Weights of a small sound classifier.
Model: 17.4M parameters, log mel input, arch conformer, norm layernorm_no_bias, activation gelu, moe top_k, num experts 8, layers 8, width 320.
Rows from block 5 of a small sound classifier, named by matrix and row number. Rows with one number within an expert belong to one neuron, the router's apart. Each number is 500 + 40 x the weight over its row's rms, rounded and kept within 0 to 999. All counts start at 0. Numbers have three digits each.
Before each expert's rows are labels from the 100 clips, of 14976, where the router gives the expert most weight on average: "responds to" is what is common among them. Only what is clearly more common there than usual is listed. The data: single notes of musical instruments (NSynth).
# router: router (model.blocks.5.mlp.router.weight, 8x320, trained with AdamW), inputs 107-213
# up: expert up (model.blocks.5.mlp.up, 8x80x320), inputs 107-213
# down: expert down (model.blocks.5.mlp.down, 8x320x80, transposed), outputs 107-213

# expert 1
responds to: electronic; organ
router.1:500533505490509499484575510415463551507568502531483509540546594490545494449452518554409551572563479545539556514501547445511522435491538470517505550487491503505499499510558444468530522506475505495505555523544492520488523554538460492545507524529507510493450507471468582467474460497532459519454528512547506455495519462517470
up.14:493530500519495482537525492455392499473490493499504465506501523500493495515595475534516471502509425448555519491518545471500512498528488507558535503569407492480506571500482504475357472493464501486562578540516440486496468605533575511502499506465501491588517531522491493513503521501502453500495500497451492502480489510500499
down.14:461416493452523530502500505512502535499603455498413510434467503559488501518461505519541486539499469647517563468497433499525518516429464471481487501494497495476523544491551516501552516541515497464533512444529513500534532564520494503491501579522510477486503520495400531499447450413478483455491556353541484564409542552572512
up.15:498469487505514579504561467513576515564497504489500510453451412563468462497499515510502490503432462495541473474577605484493544495510424444441526500498507461574500492441501503499524506480439561514488506478478560488531458454402465491435520501529501444515499514534488491500479496480431531402539491469532456523491532556520451
down.15:513468441519473434509509474490504489504498513545498549501497522529441557534522563517498503481550494569541471488616475488552520571519505465497509469540487500623541467557472347513475484643516716512478500502518538462457483501565550436474492564500495530483504493489576494589487481488516442462463511473500440484488511545498547
up.16:500512478501513501500405482543573470489542485511497477519555493512413480540531500504482458482507491513515420529479497550500499529495420498528529522497537489533498422513456484580500523430415510500518523517465501499479354491417497485503499454456537454455465497428495490504529494488451505540511505489508499579495470511524562
down.16:601475555526486496488497500470481497520502503486490501459477506491498502452532376535512519456496561469506514468504499482513623490545502501566499469440564468616487498503517491615610488411498465493493499528518531495483585553500431520482519505495448559657505476483525527537515508547490425505563432486503449525495501402546511
up.17:496508496527472481457499453510510501601587490500545588510554404494497470505500494513393506534573495487549513527359475490540504512606457524425491507496497424563490582567491496418434501550542496474456508549424507509585494552504515462529453503496549502476515499504486526518520490480503522498472466516491585499477456529540534
down.17:453529550491622568500500501493507498431485452489488473489492485496464495487512480502432411503469507367525501503587457480492503498499505557424548497477479502500475481515566520508510475461485495400466451502500531499494443507522544542512506456479445451483529526476503499488543493498416478551513547541498454497660561543491500
up.18:406521539500493465416501549499461465488509487513501499469502500488577605570572399501597544469520487502447462501525478504495512521536491464527497506480489639502567502552531519506461495500474611477496500498493565498538435477496486498488528466506491501539583492577525462487498461487542519471428506422412465508557500634575491
down.18:496544403585435510610374499473476492491448528568498458434498519471499496490528529570514560554504501503432501507458491500474501499473490473519485493508512500522505510500341462494444498493598521536510493490489475496435431494434508496504498509489515535490521498513552459437491526510547505483444496458496570498559489484535502
up.19:492483499489515468510377500494500475550492451551394449488548527499489472622369552513477495459506606530516529483501401510472477526648501497525507504500601508517514546510498502503510570511501522601555497413490498484499443465489522491565476509460459503546508435503470466451490514500511502452581517477536503467423445538421505
down.19:503517496500507499497486498474464430514489506469546476496505536550514540493622509462465470493464465492522477379425523505500494492524526540500496393526523498491458457509492504487488462448505517514488500499499505497500516512537498503494529500502556475492530541581507499413508496646560459499545596483465522449462510467492589
up.20:488529405516523464528525488510555470521521510475496478509497498469502461494501490596460501486503375476528503490464500484486526505476522440502505525483609474468481503507636601534486495486515407464529558495481547525469492500476521507595565473496506502455498481459519457504606510502467427494499438503481527470463509471501509
down.20:521530528520542504530485482474498480499442494451488505437501500478479525490528523550452442451504535528545508512502515562497495438475500441487506505539503491502506458471607500513508589565510487491500501490423541505551482501540493519564574500448504515500492519490426482483510498495520543445489509368595492523456378532537495
up.21:479542500494511493513502472462520574472489522539511508523435543564546455467501524504499462470509553490497481525501495487450497501498446488507501481538478523418488471565474496505495509533511483454542506503557432426512491554429342514505552511451467552506484497522469482452434500498434500453500453484479508484411507522488543
down.21:462574517500598506520513498467604459458495466422441540515514495509562472561478505518517485497499516655536457484486514501514492483498545500539569498416498455531430492432450498457513464519499473503607514489458492510500499412479501510493526513499491456492463589438478475423548487473571500498505474548496543496525526514512485
up.22:549480574442570515451446495501497515466507505475505555404523464464509474531559443485518489490424548531467605458553560560577509500410487512579434562449459463608480401501488477507573500526522490522483492509443512529497463448497502461506544514369487444498421512495501522564477545479446500501557468493507481547469500503525521
down.22:532436561520503468497532472494554496462513538506501535492574540546581501485383498451477632488531481502466551492500589478565487498528512517503487544474414528503467464424498508631478470508597499562573500524527502496500481504498500565476499461506477560521403481482455508536506499490562552516511538541507488489509481518515438
up.23:569502433499392490525496504479493471402509419502498492498501447501508483494400510506531503477498453482560518568480456469501525477504504505487510452501510515521528501541471473406501496472514495500408524492460475501504486456491568606495610506493491495491536512563520494499485505453509437486539534493509550587447470448523500
down.23:499500501500464511497541501500512505498498535513497469508496406420505542527490552476515487488467511491478492499564528490485482471503514478516489503501537510449558433398502489523537472518458446469541500526474491516533499549476503563511517507557499499479523507585515500384492501504497506501495523464504488485424538552501497
up.24:514479489572504507482542496466486490496500504507501542508537488488449510501500479558485508500516499510502533504519501499502555366430521500482499511530476480507478548619536500482470587462494451445495509495392496518542500519474514509501526507538488487459541504442495428426585520529529530460499503480433528495527499485484497
down.24:501444621492510465544504543497502454516532494501451521503496509502586531414470445496537551507517515509484455572515465479542473504498438544517532475516502350500512475519509440553496501510404489496500462529436493492564558517478508550500447497492496465474491487490557535446495481501558490438537437459515479346553501512471453
up.25:545488457501504509545517494518452466471499542353441500510477498490489496446522535564486563478499502525610429494484466528539419540501515515476502496511524504496544582509500435473557474513525493529503494696500510487457514424612499492521445448501500593519496501460492502447468504506499512457502418533505487461402471459516528
down.25:477516557539521446520464496450501419495390524500480493469460487500501520533490486459484503509508531496504527523494487522471493463499480421503519404526576471473580523434512398510500513517459590488499511517516520486542624509504475389460585561514498510534484483533461491491530504507484500509444511508447536437521504494513489
up.26:508468555509506439503500550451571468531475478481518499501496458559463480499501504512436441447512499645503489501410506547502477523491499447479378500450512482509491502466484552496452432494495475469495509538499511495506527433517415473538490563501503498520527459491499503498463490460499529466523408546495486473450542451497490
down.26:501463589483456528507496513499546503541503512515589518558520517509498515500445479480352500564490518530426500503571490459532499543500512489660456462489477561499493527449489496500513484467508467609501487501503360617499491535543500431488531550469422545519505525499506480500561506496507517594506494398503508589490482477588530
up.27:442504387498473476494527533452529528539501511478513492534494507490475532555504494544513521483482501468494520397509407471526501444523525542463396489382508495471500631489568508479502452485512528503502480595507487499466501460421495474511516446570527495477402484533522493469532590597504518507444476491502492475521512375511497
down.27:476610540515527509506497489384480513529507511501489433500498482485501525455492517414505434510461462579526499393457392538503460511563457579528471522469491509559405513464500520473508533512503504515496453500498499427476476492504508553529513459504501497479536511501509489449502503502517554525529441498467479493471493529469499

# expert 7
responds to: guitar; octave 7
router.7:496526450421500479507544562473584472423548468520472521468496549499518521493533571505591521480496410487533488507558519499479442528564510492522494456471463531476423521516512434495515489480540476420480426484541522505513471530528527431502517520486496461546486513481423460495448594502543559503572442551514478479511492470506446
up.0:552431500499444497495581466486558505470522509578511497485423499543503374488522448509490491501638500394636586482593501472489499500544500492524505448519534497472554473465555490487455540494506595460500475525517476468470480455505519515519463496483541483488655476482500390500507503495450469533493496495466469545635444450511601
down.0:476491533502447402535505509492481595494480501501497463555477504506512474495421480448502495483570494553406491554466494528490547534499507499541496508517510491480574516491513550497505499502500508496574541532500492507502503502516504479492489495491501518486452527474523481545520499505503521523428500504496503588501516463500505
up.1:493433560519411479585507505497539492494488447500460497589501489490527466471497468484510479547501598502484500550522529474456522444534508449417530468502503500445502608491603478496461469601568484521436379552516468527533468498665474522554507570465516498441492551459480483503446500493508499408557470505505517515581485511505495
down.1:486492511521500569544506493481504477479500509495491504514499516449471498506571490510490498529539522500432558520499488562430480507426498517525528487474496551468394473486431491584497575495500516490532458462517491488506546522576512492437498495480511529512428451518542501556495514494514547502555474503509463556508497508486491
up.2:501468527520508474512511472432463505562473526484592517503563540546463500512595421485477479428473486511498502252480480465523477457510516509472567498500534478482497483508517542481450514526502477518491490497444480526403522506472506517449610514483512558487449500504524503470487484491554502495505506525500497503466478598402480
down.2:513438515487498484530490528437506491466508442521424498501478415535500515449475480495508464499475498483496469496495543565527488521487511564474462469482497489518501466539480506479486509510497476500496503517489505531473490489489501393398522542498516500535512500535497508459598509509489514570407504462515393511496478445519494
up.3:498476498526501515521539423499505494453456532536505504450523513537516545467452480502488497491457505432479584488489464577491513525474518513512444498461526430500500513543501425424532491511505524518472523509513525499500535495532448554501470543547658517603527475421493507461472568500454454535500531590527477494469483552563493
down.3:527527500498575503504498509535471489498473487459493423435383554529482410516562520486497430490530486501503479495540495455463541501604504544505498550484535566530595515325503529517502443465501496489507538552532511511434516474454360498497508500502484510551510533609492628513485534463496437528501501486535512461384494522584515
up.4:475471500499493466566435421519479515513495479534427494490493466459506502501563594470445501493486492508502473505515530502511497555539506501475419441502324513491483548503454503446466500500499475513471442487499508518509526426468527495496534478594554497503501500482501500623505501488507510500496578456498500478501496492490516
down.4:481468501516533504512482552500501476481425548506559484514478520506340475539505464470398510514497512502501484494506547404505443507531492508596496510513514311495488516478501525472464481512492500513492495460467387431501482535505512485477514492494471474504505520477494498483508576406535505501486563567504491568441531466440536
up.5:504534494570486503514463406485505536466415610507535502548612488496557501448512603499440486494500505515503446474504511579459423477496474476497511523422519490568512507490507441511424478589529501461412483520496503512440504472430535514626531526573382511379461508497401500508504509497533429419488510491541576505505498503551454
down.5:424516507411479488539505468491467549484519445498487501520479504492427473483557503400509533504517517517496676501483535502457512517501469449498499521560517584474517554500443524493458479485501519596493473543484458519469470463499588540502528545456500412553508545493463483536613510499536500486500478500581499431516501511459522
up.6:455487582452407496494473520477512473558454586616622551488503499462496534498497529539473501546503546496498579469494499551498475576522512534504461510513445506415523413501507472504480455500421467501516499611482470513491504446514433433456477505400493494508506413419506499461504506493451549501544569504497566519497498586515528
down.6:507472479498481470621466454475504520467424530504607533554503488471497467513501505498572539505540484515530425497568488522493499478500507499504512549528500478498502543480541506526478486523528540501489473492510452479498482563420510505502485504602500501502501469475521472432558462504528514501439548511410521488498501546495614
up.7:518499423519511500492529500499487519433499482463492496489499499459512512470499505430499489494604473515522500593496474474430470459540513630500528502500524451448497545519496438479478464462509542483440511506558501568501545420494591466419529496510511519489502516497500520489501535503515436499500507504463434498520464489515513
down.7:501519522478543508597445502499498475477546590504533543493475537500558477504470543526512490500364539526480504513482543471550563500521500551500502509492539488444473521499586491483504448473561478503469493511485546500476460537483484483475498536507508474472472521454492480439542517569487581517537509469504569503506554539570542
up.8:507458504448497489498490478497406481492522599475473568499484600497474447509575539536416501472502506453503425551419554501486561487480576487461504517472520499513556568522462561503473553502505510531496446568520506488583503504490517507495441454545480508554596499502479445429494511428510495513542489454548544559458489511533522
down.8:489509413512454443411436555521499498505580523580499548540543525564465457494587552486502529545512556467495488498500458443438515499508524503443438522519497494504449520503495518403459488522443515496498547499461501474519476526502475507504607392332437495515525483470473621442476501547419489593485508581498562496519487428538519
up.9:541518458508471497489429416495573565494481493524486481544444501503500542517491527508496459500526509493519494544500442495501497518495545501497502485525498623489505500496443505533493523503523474493485500477551495340507488548464490508500504516490489497497507428474476500497519560442474472492499491458469512546490546486500501
down.9:494501513477485515525479508499507427519559475458534446570497467451512493509596513499492489514505480473497544442474525565500485493485452512501498456518484492522501499377456413500442502494495492553576515454447508448503560490493548560532522492496543478552543522522480563500475593517555494498563501514502455566445474571453490
up.10:464489462517538494577496536470517560514505500490501521520517569479489483445466476582470488527500520557449535479518510491452480493526507468511487536482480486450438484500508432501484497565499499491560470513527424477506492487497493508490499469438511520533539419489460544537538481606509467500450506507562480542536441534461504
down.10:477518503500511474486540445525464531553463492478463490555499487500520473487499566513501531501500527493460486477509458485477509492548499518508502496489575481472494527541598446438498560371529515495498718499512500536519539476513455498503526468506503487510504490520498451475459517486482450511503497520523516548527514510452514
up.11:519484513440524506500544506498512469483500534490477502533496510484415512420485497490527495503519506629565510553513532496500525392457445543502531517434530582501545480421521514481495489513488497509472488458491515522491518510490495445500538516524446496496494515500374442507445517499516507522505501520486473526501499555454446
down.11:562475512429426573488503551512496490511484489328514503417503459538477548497555529509393502459519497503503444471477503481425444483508500519510499527500450533459383452497414448500481571468528495534461496545457478455528524509504524498510462509487502481508497503530474521505512535516489499529449480476480511422511508579493495
up.12:509494505406480479482531467438407520496468510499522514513501497527468474533535522483503514477470659493508506486501392480516537525502515469523470531413540480379502526492559494515526528508488485463505499519552518509508477484516532476494570516568615424500633482545533525497526512495509503544446496439512538504499518499522403
down.12:541545519514464505476493496477448496512501569496514503512567525488414462528515500513497533426580588522530468465469530490475467511499497505464492504548482543454465501452567523506548506459511548569532562498459484504499484526465470536458496508521548442499513496446598526490502503445493463513510549507455487556480423484505492
up.13:489480447454478525515464515467491486515564474420503514478540548502473500498500503505463419505495403457497477440508436489564491525503486528473456438504488484447522460485494502544527469529561489611494464522535496561500497482514509595507426515458473576475555507483606457570520529466493505555514445505542494452449511497549517
down.13:494488501499505521545470557446494557476510525583539436490497594413493478507541501537500495530497469490449476594509483531409587423452500501501579450470504534501501557496520489515539463510486513560558500488458576476504453497485474485439446545428552500603540477487399504528466619487557583436486503537656489501503461500566495

# expert 6
responds to: octave 3; mallet
router.6:482525544454428454532546503501515499510455559549522540530574497500558537459475498463550490459503525490457499507553483495469431526493414641481515526533522528498529535537557528589438549560496509471575583468432517590539577452487470555541544558572424510478490455501476434561493480473498495464499468494498471479433453459423528
up.0:512494496505467500538497488505524489504486554512493453488507498429454522504517457503488458507439488508513455552511324517543508498574509504452474506500484480474566482455458475370521482528399475461462498489487515499525505530405438491586378551519429526495472348511529488480471396435561426502484480468586459490522507561481492
down.0:508462507395623494505483491498498494456506525469506510567578506525409509494517534559563515487506545476408446503579439515526474461498594464485448512496499589479512512510505499498385495477554490513439498445530480533488525498427504525500475469513561471429504517532509455528494563498530576514497398499503495500479492525522484
up.1:552528529516510369527490500500423530489503488512459543484498524503445523560474500415490508515432514466467604487514574518477474460587480496454514468536509475532318519437523499538514531468514504472464498442503497499505563465508517447522488457477496597550534466499498489504533479488483488512461508647508500487503506468463424
down.1:435549462575529510500511595522503466527501470498487525484453570460517483599477503506487473515497562524470458496505376468465505489539485499490500500498481502493495516485482495493509421493465501465505501512447472499488456477497493536486546508516479476458518519548463460482478479561474486542497521505487456460402447498431426
up.2:487500481504490500514499489522602477493491501444486508487480462521496522489498497523533500517502561607535493497453505478474509495520477506472495596480555499499501466491469531486486505490494542487498491540419442455495438492500494516442461553487405477508568500499505561498481594534471389499498429508548457514528509527483489
down.2:511506469488489505459492489521457498548500452501516373498457506545481499485515498471491479469498484525450504501510511504480564503472502484448512468488603488529482498483567478521478491467504500449579503566490516497502485497539504512514537482502502506515505474525468516544494520525472501404502500610500493513510497483484471
up.3:499487485572529448516513508447534534493521464582460482492489506455531500491576531506502481498503531468472498517472500493494492506519403538493512451554505499499435534553502459496541482424509468547485543491507511528463447456491504506490498534490442468477494413499487521656541552591538516525465515492482545475491471494524518
down.3:474489508478513483511523480535370473527484515422454491436500423503521406475503551500497505537501489502451509475516475441485498520478474458513569506519500501483511497573516508513442495492540536459495517522519514531499545428464453491494529449511572499504504467528491567502634504493492495517506446440452500605506509393482506
up.4:500491495516542477501541536518490500499495498535502504470442520441507546492459560495505422516401495459623474478502518464434553498493466501508448514486479500515539428529486519500514497502482499518493496510517531550535489499499580468464517500570490451497513502507510442522495548533502488545488443472550492485493500487532465
down.4:507481507489580426521535443497532478501478500481490509511522460397489460527554583492549500480474482540494516554484436486514572427506555497500498508444485526537492514454488502499497606529514459464564495472479508505550381440501518497497503510515505488440549521574500600632526499522463406520515490469475523409518451523428572
up.5:488528501500590569456576592554592502412516502508509526520520484535550503510500502494498510454529462466470481476482500518495490498508511481517500491521501489475502342500502498544526520502508481463622471502490518473473486462472495421466498503508450495516495509500487499335503472456382539501547509523423502489513443534572535
down.5:563533619545505506552446430576529441498502464500487504450493536418568447484495508502491498466540515422455510594499499516497481500462489490492541459498508454530560545564498578506711444497454455518498501431520526519542524445462542430504445513408525575522496501569503499520496509520497482492498504474482501536507508521495504
up.6:408500373511517511427508437475518528517468503506507524549536618525500488533451498491493501494495500533432499477552531499534497492479494526560494511501502492489492482422506434528495530473510517500440483472507482499383501484529539515492495423419479501514558548558577455440507454501505499526531536522501511498507553576519463
down.6:465497495499503477473486501477501515472437504504528492508540459572497515555479459517402596457497534484531521529456481454515494498521530586502405528509446431513478535456480495501405498516473605422493409502457378360553455561535498530435513492497496509499490496475508462478497497509543503542471557462598534517495537470529532
up.7:531493502497517482515505538481599397502553446530513404519491502560501481477565537589491451526494455478534473539537487463493531581417459505496557560511497503514498519496499517587483478489489410491512518592501558512510510497503503503405476528506495469497501464412569471517501507518530432488516435480302511501526498518504462
down.7:473511518490519518504396446561472510499523530519496497500477431537483494492496524558504536484492372488502505459498499535456448575349500514472604515537406567416415495481548607547519502524479504498514573473515497532510509516445540511536518481484495492489483465503504513476499503462418469534480433572465505556497557485518499
up.8:532492410530500500504493506502513470480378476502556576446500521469530511468574504597532487543496550545508508500505469488496541498500496474541489511525475509405477497504465496543581507490414515498497556536521500429516465429447475592532512452501500477533503481487473492504488512494545544555537463586483544465633405622499495
down.8:502410473492592448524458514455501457488527492564510483532492505499408502493500601507461474507529453487505505485591500486554501493389497462480458488486482539602406477533501457502532429502545485493513462486498571472485520514502475518510555517467451465473492552502580507520452537481511521502517500478509501510607470466513479
up.9:485600497502527503418494573440495507533476511528600537501496461490482495472517476495518486473558495509409538542475533440493487554502505450519563477516563494484411468417490511503585496493533564538456481339512517500502498467505490474481463404540491541531563504510673500477498536511510492510521493495499477501410494498523525
down.9:558508519478486530531500491500593499494513513501504453497470510485515572412494461505548528508611491560547420452446425598514477519565500508498496499500455500518501499502504574478468484523432504539512522416516502526626501525499495419462507508599499530529597492495510474517347507495501505467503471516508462450592464514481499
up.10:486542435633498548448446497559547511497600448517425444487479520501527604495502498465533489523493508480476520502484498518486497531536510543497498512556510495504501378518511528496491523445554506585503513473484486503505604516478539504532543535508499493496437505519507516545405503519507507583477501500514526431498510458471559
down.10:497453491513534499486559500486505488491509496676506479543508447502387502498494504498528508483494507500549500575500472477453496495462498501494471510501527500515430535409545475413529538564429441486439526557421517484531499514452512499499538503489545474495515494552527517460512495484540533504582494504495488609529479548500509
up.11:506597508501508597480506523525490520488468520421471506487484491558559501495496491470555457446503459483496581510531470427489529445481481501500430500509487476423605484501524557531505533477557528443498483499523528468500423612500472391479408503483491573557532528461497506473495532491525522511510507505401494538500561516447522
down.11:497460509503478490525528486500447510513430449527496514448490493510547428653438504509639485504498505501499576466497499495410516498519388510548514497505503529634513491493498492534443517592493504518433477496508530552522514533463466498483516571500493530507493503499502472521565513558500513483497507500471505502499444500492484
up.12:510511527503510516482500477469542590495491478419489621541532521478558501434499494499515550534486473530487461464459539486463513465486520493518493496498504547502526500491535554366463585501512488538532495495505500520498497497408485505501481537518442513544514485516484476500525432508420445389521551511538498398520443528447500
down.12:499420455534465502548524534484545498493518503536496501551419504486500511463499488543484501551498535496529497472528497502504489498512510527503508503565471498503544518502511466510489576390499499551476497470506454503511486452531515487464495567474461546505588486364504537406493447439513490518491517496469496509517515501534519
up.13:472496488499606519496501494499488483503505498483504499485494494496425478492472504561506500539560509517511420456423461510489497374406477486499498471510559491491489481520509503539508500488523490463499500514538487401547463485534392448482555481501451509510508455455518473515509543480506530612470459440482413517519485590535571
down.13:565503508508506497497443496538481495516448512452507441505478504550490520485498374501509498483510518536504432475498529524456496504508511534540499501553461503473544585543486590541506573506465543482473541508529482500437475514497499500535424516495508453568510495506504498492493564515619515513410499529521622503521496553500485

# expert 5
responds to: electronic; keyboard; guitar
router.5:426489522527502587460389471593454480472475463478444507498415534502476455456437488452511552519422491541499475554440520506501434558470482556572457484491536504580482536540552512577495454514504485439551533513491552514484531497434556511537449505535546493384531475486542507445454478465495462485496534477511496488503502465516461
up.14:596513469478478499517445505473492495603526504496470517517513590482507503586531542484463514436481536531482505464526546494503460497487526535457567509487446623452462487512536501539509522511496483494517466425546485468534540501524510496528493490507472482517421514492448499493553486461533430461515436498449434458556518505504468
down.14:501423554515440498470493599540540597499418520503512562511540490700505517488518491471502491498486495492466503512492487530512484436506522475493448455499482512523499515509500497491508470501431479495530469426633565497556477492487499505486503498490521487520502514510537467528515454436408502490514508518479429462382556500498520
up.15:577493544493498503459459534496552572492460466506524493517488495557505487475509517473496510494496496479515506499558498558526512380478500563621448477502546474515493501505548569514475504516562402474503507509482497585506482407550554590429475505416459463388504502529494503418431499459503504529516520508499550415501531487481535
down.15:508375526478491442409541478444544503437521525533520530502567497469514418430461420507486504551493500482550492492601432467511587490499590546497520479542512501467507486561545506566509538518561533494510483510439501502485416504576515500484533476563485588478513491406439449505499513454524491472558515530549524346516473491509502
up.16:474578505468464518510573506469502500446578503505553536502581535493516520430549542482516463521508500531576500501422521490523506513479544487562467506515490419441492497468503515502489509482530438499499475503455439512477485512573331513479492509567554502454484490524502575511499482507479405506517377521346526485498505531509502
down.16:509449523575517492501466494563485493492499483504517519529455496346494568519413539497461430499500517486521519522508483475541478462535542503461506533510582496493508556522503489594435500496465482535587506463396504496463506509536457505542420455464486461600481495489586499500494505500460558500476416506594546524470444503534486
up.17:479475484481513491442485525439517484529450503501498513472525505500503547420538499514509508500520535502489491534549513486526562530557501538494461525474375490503495469517472548498504361503500505518431475462505500501511490495452444546458502499457475542499480481513489507501513525509481602500397511478508448503461486504474521
down.17:483477493519515446484490492542497515518499505506526503483483476530495606523559405507453545486589478501499475548502551495420467495493468438464540465516491462506503532511530506518481528497511514564521577507533496499569497505497445525470538611501518497428530387492533554498497541359542495405545492472498470494563531497538505
up.18:441501480463482489498577400517497461500511500450537429512495438465476493456467502500440424563501601422569489441489625478492495502513507502505458489475493511534458407520520512483530471500443520500435482424502585522511491476499520497412603510543519492492496501500498515482488497497461504446546510503503519564391510500499588
down.18:544523501450505568448500498472406586527467485508496456511562533466461480486484433403480507520482467535426505513523478405529544490497504392545497507493568451522520568536524457500553497473520501492522533503500420478516502526447492457479500487512480527516499535395545482540503532507538456485512496470521411527567485552513460
up.19:503498485440531511456505496501502534444546459478460529515427501402505489530496484466515503495498446509438553492547507481427526506595449497542436595482553474513466518530424517450482555502498501564551460448497542502539491599495481463493518517465491499492499490499559624522586495491494506499425529503491565556525539496508447
down.19:521500428496500493494440500466464537517512476508488538504460536512490498509465517532481521501448504504504401496521510516500491537469551505491407493475518546530502507491515495496502491488605550514514412492457492510503595505530496531496527413514486596492509529520568466512497495478562439488612440508486510475459496543444503
up.20:517503497500432549554564501578534502515484562470396503499491498504487556500500521487464539570489461496449498442475587503497482588454506472462471542532493466482462496542576508472480488510526506492477568504510492476491554508499443511509498465609519484476479512507513501506406536519454501485537510519504444492468505484527491
down.20:598452554462473517415504531475498501481558488491444487497495537528567498488527500475427428539496530502515498545522522468419757494566421529492616447497526500461513500487607520472506511486516500490506500511519514504477498511511480458465514554585496502535486481451464524507486442450517490433527472498435448505546500487485498
up.21:537504537540499500585504464534517526506462488496461500423511507529454541465541491565501488510535459535502521503478543460463478542503498523402525498591484501511553472397528453449513531564523483427500493513502498481518495518488447511510583465501493513500499461526548508481433527437478477496508491512503493473474576471511489
down.21:529449535516498488510469471516547619508523484402530521487435535533504454530444458482482519515553503517403488530494496478493501491514487490508575519518496523449618511518512531543486530419486507464460454502543409488498590470507505561499516499725509462500543467480497455517537438494457499514524511515549525505579500474514523
up.22:522541479575476505503503483480489565483452517507513490442496500507503501481529496508534503446491517484480491504509496507530511478446529575470416500474541500478488490541415500437510458466501395508494501436500553509499510517498486500578527498502459503503456414487487624497371495528416456513482497498516534501485531501453479
down.22:461494542530471574483502494522502505491556486523476493539501416525462434436493426508505472515579518511415536458503508486481539650504510505502488494499472514481512471499500520467467511503558496475618501516523544504483481497555498446488502498492488513513503543469516555542529523451472468423540509477497691511491565522490519
up.23:503516479498578495494453484539505497524473492522474523531521478480503494497497481525540516486471522509558555492507539521523544501488460319500502522468566493546484538492500553512467502494495476519471463575506502484491500554407519533496465499448508498546465494443510524505538565597598552517504494508504562498502486505493540
down.23:493479541525508471524533469497498500484519502502409658520520489610477556507491462522465417434474482426525419489497535512476499511526485445522466477485482498554540512526455490519490460493429492501491465548496492457546447504501516508518480504496497501538448495488496559523456479500542524520504500612510504519479510538496575
up.24:492552536483560618483507538496524504447500481470484487479530496455547506498512474474526493529494495493480495509433489458558485466508481525505525543499424539523512495494460484530514539495497398461481581506395441600417461545559501569497518507635494451498567446509497516510502482506434495443646494499550512504493460486476388
down.24:521506460502502452519510498512503470497501521454496496473492543536413440507535530511490354542473489500500590498479467502501559530502489485471506498492506500490479513433512544512495566414527531500536526473504483488508496507516496506512482476573510523519519478495578550506546502587507495501499431524562575536590500473506556
up.25:491427510468448510395484469525500553569546505415500502496486550491490519478488511693369500501505557469498492414500516534500621494531501496480491491499504528532489587500493504466470523508526537474470486499494512428452497490516529499572493503495491468522544503492499535513502492541478493501471495500495488496516494484537507
down.25:493465501531526496506466431506450466555455482501525472503491479444470557384503494502448469593504499519517496503489500499536563449538510488511505456402508513468536449394498572488566566473478508459530470480494595471539450497555511582399560486497523501504496497470486584491501553477616501545493500524617516506465580488522502
up.26:502451538495512504514538511533522490511495553478501528443344460494561501507586501489545592431521475509479427509453508561492496505463453513587459457428494533470513500499467592483555573551506497551462500478466493480528488508500511503497550539504532455532499496499562529491515497652489530481524331520523496508517480487492532
down.26:526518497534487544523508484518564587491539519457515505559533479528494495474571523459517580588505512512442507495519508498500415498533500491466498472525486502508465491500476500581465486439528584494473513461507499488409534527509526435499580512537508499556522568569466485545467445508575503500502462555502467457528468490601500
up.27:487502496502553494500550506644507440496476497507486551520430498546515510573442497505503512514577495481502504528489571567495607499498493488499556486333494438501492434500476493458514496476545505471513500479482500478482485502487441502598462459492533491493545492552512476455501492496557459497565471517505490516532468489527514
down.27:506499414452500500461482416461489491504497548499501487485509432510507493478506441496511493495522508509531506549455506494506388482496520586526494492482491407467457504418500428509502473500513500568489502532562499499485477485501498498452509482520499501498374446481510488501496513478484524618480511524543497514490498436522441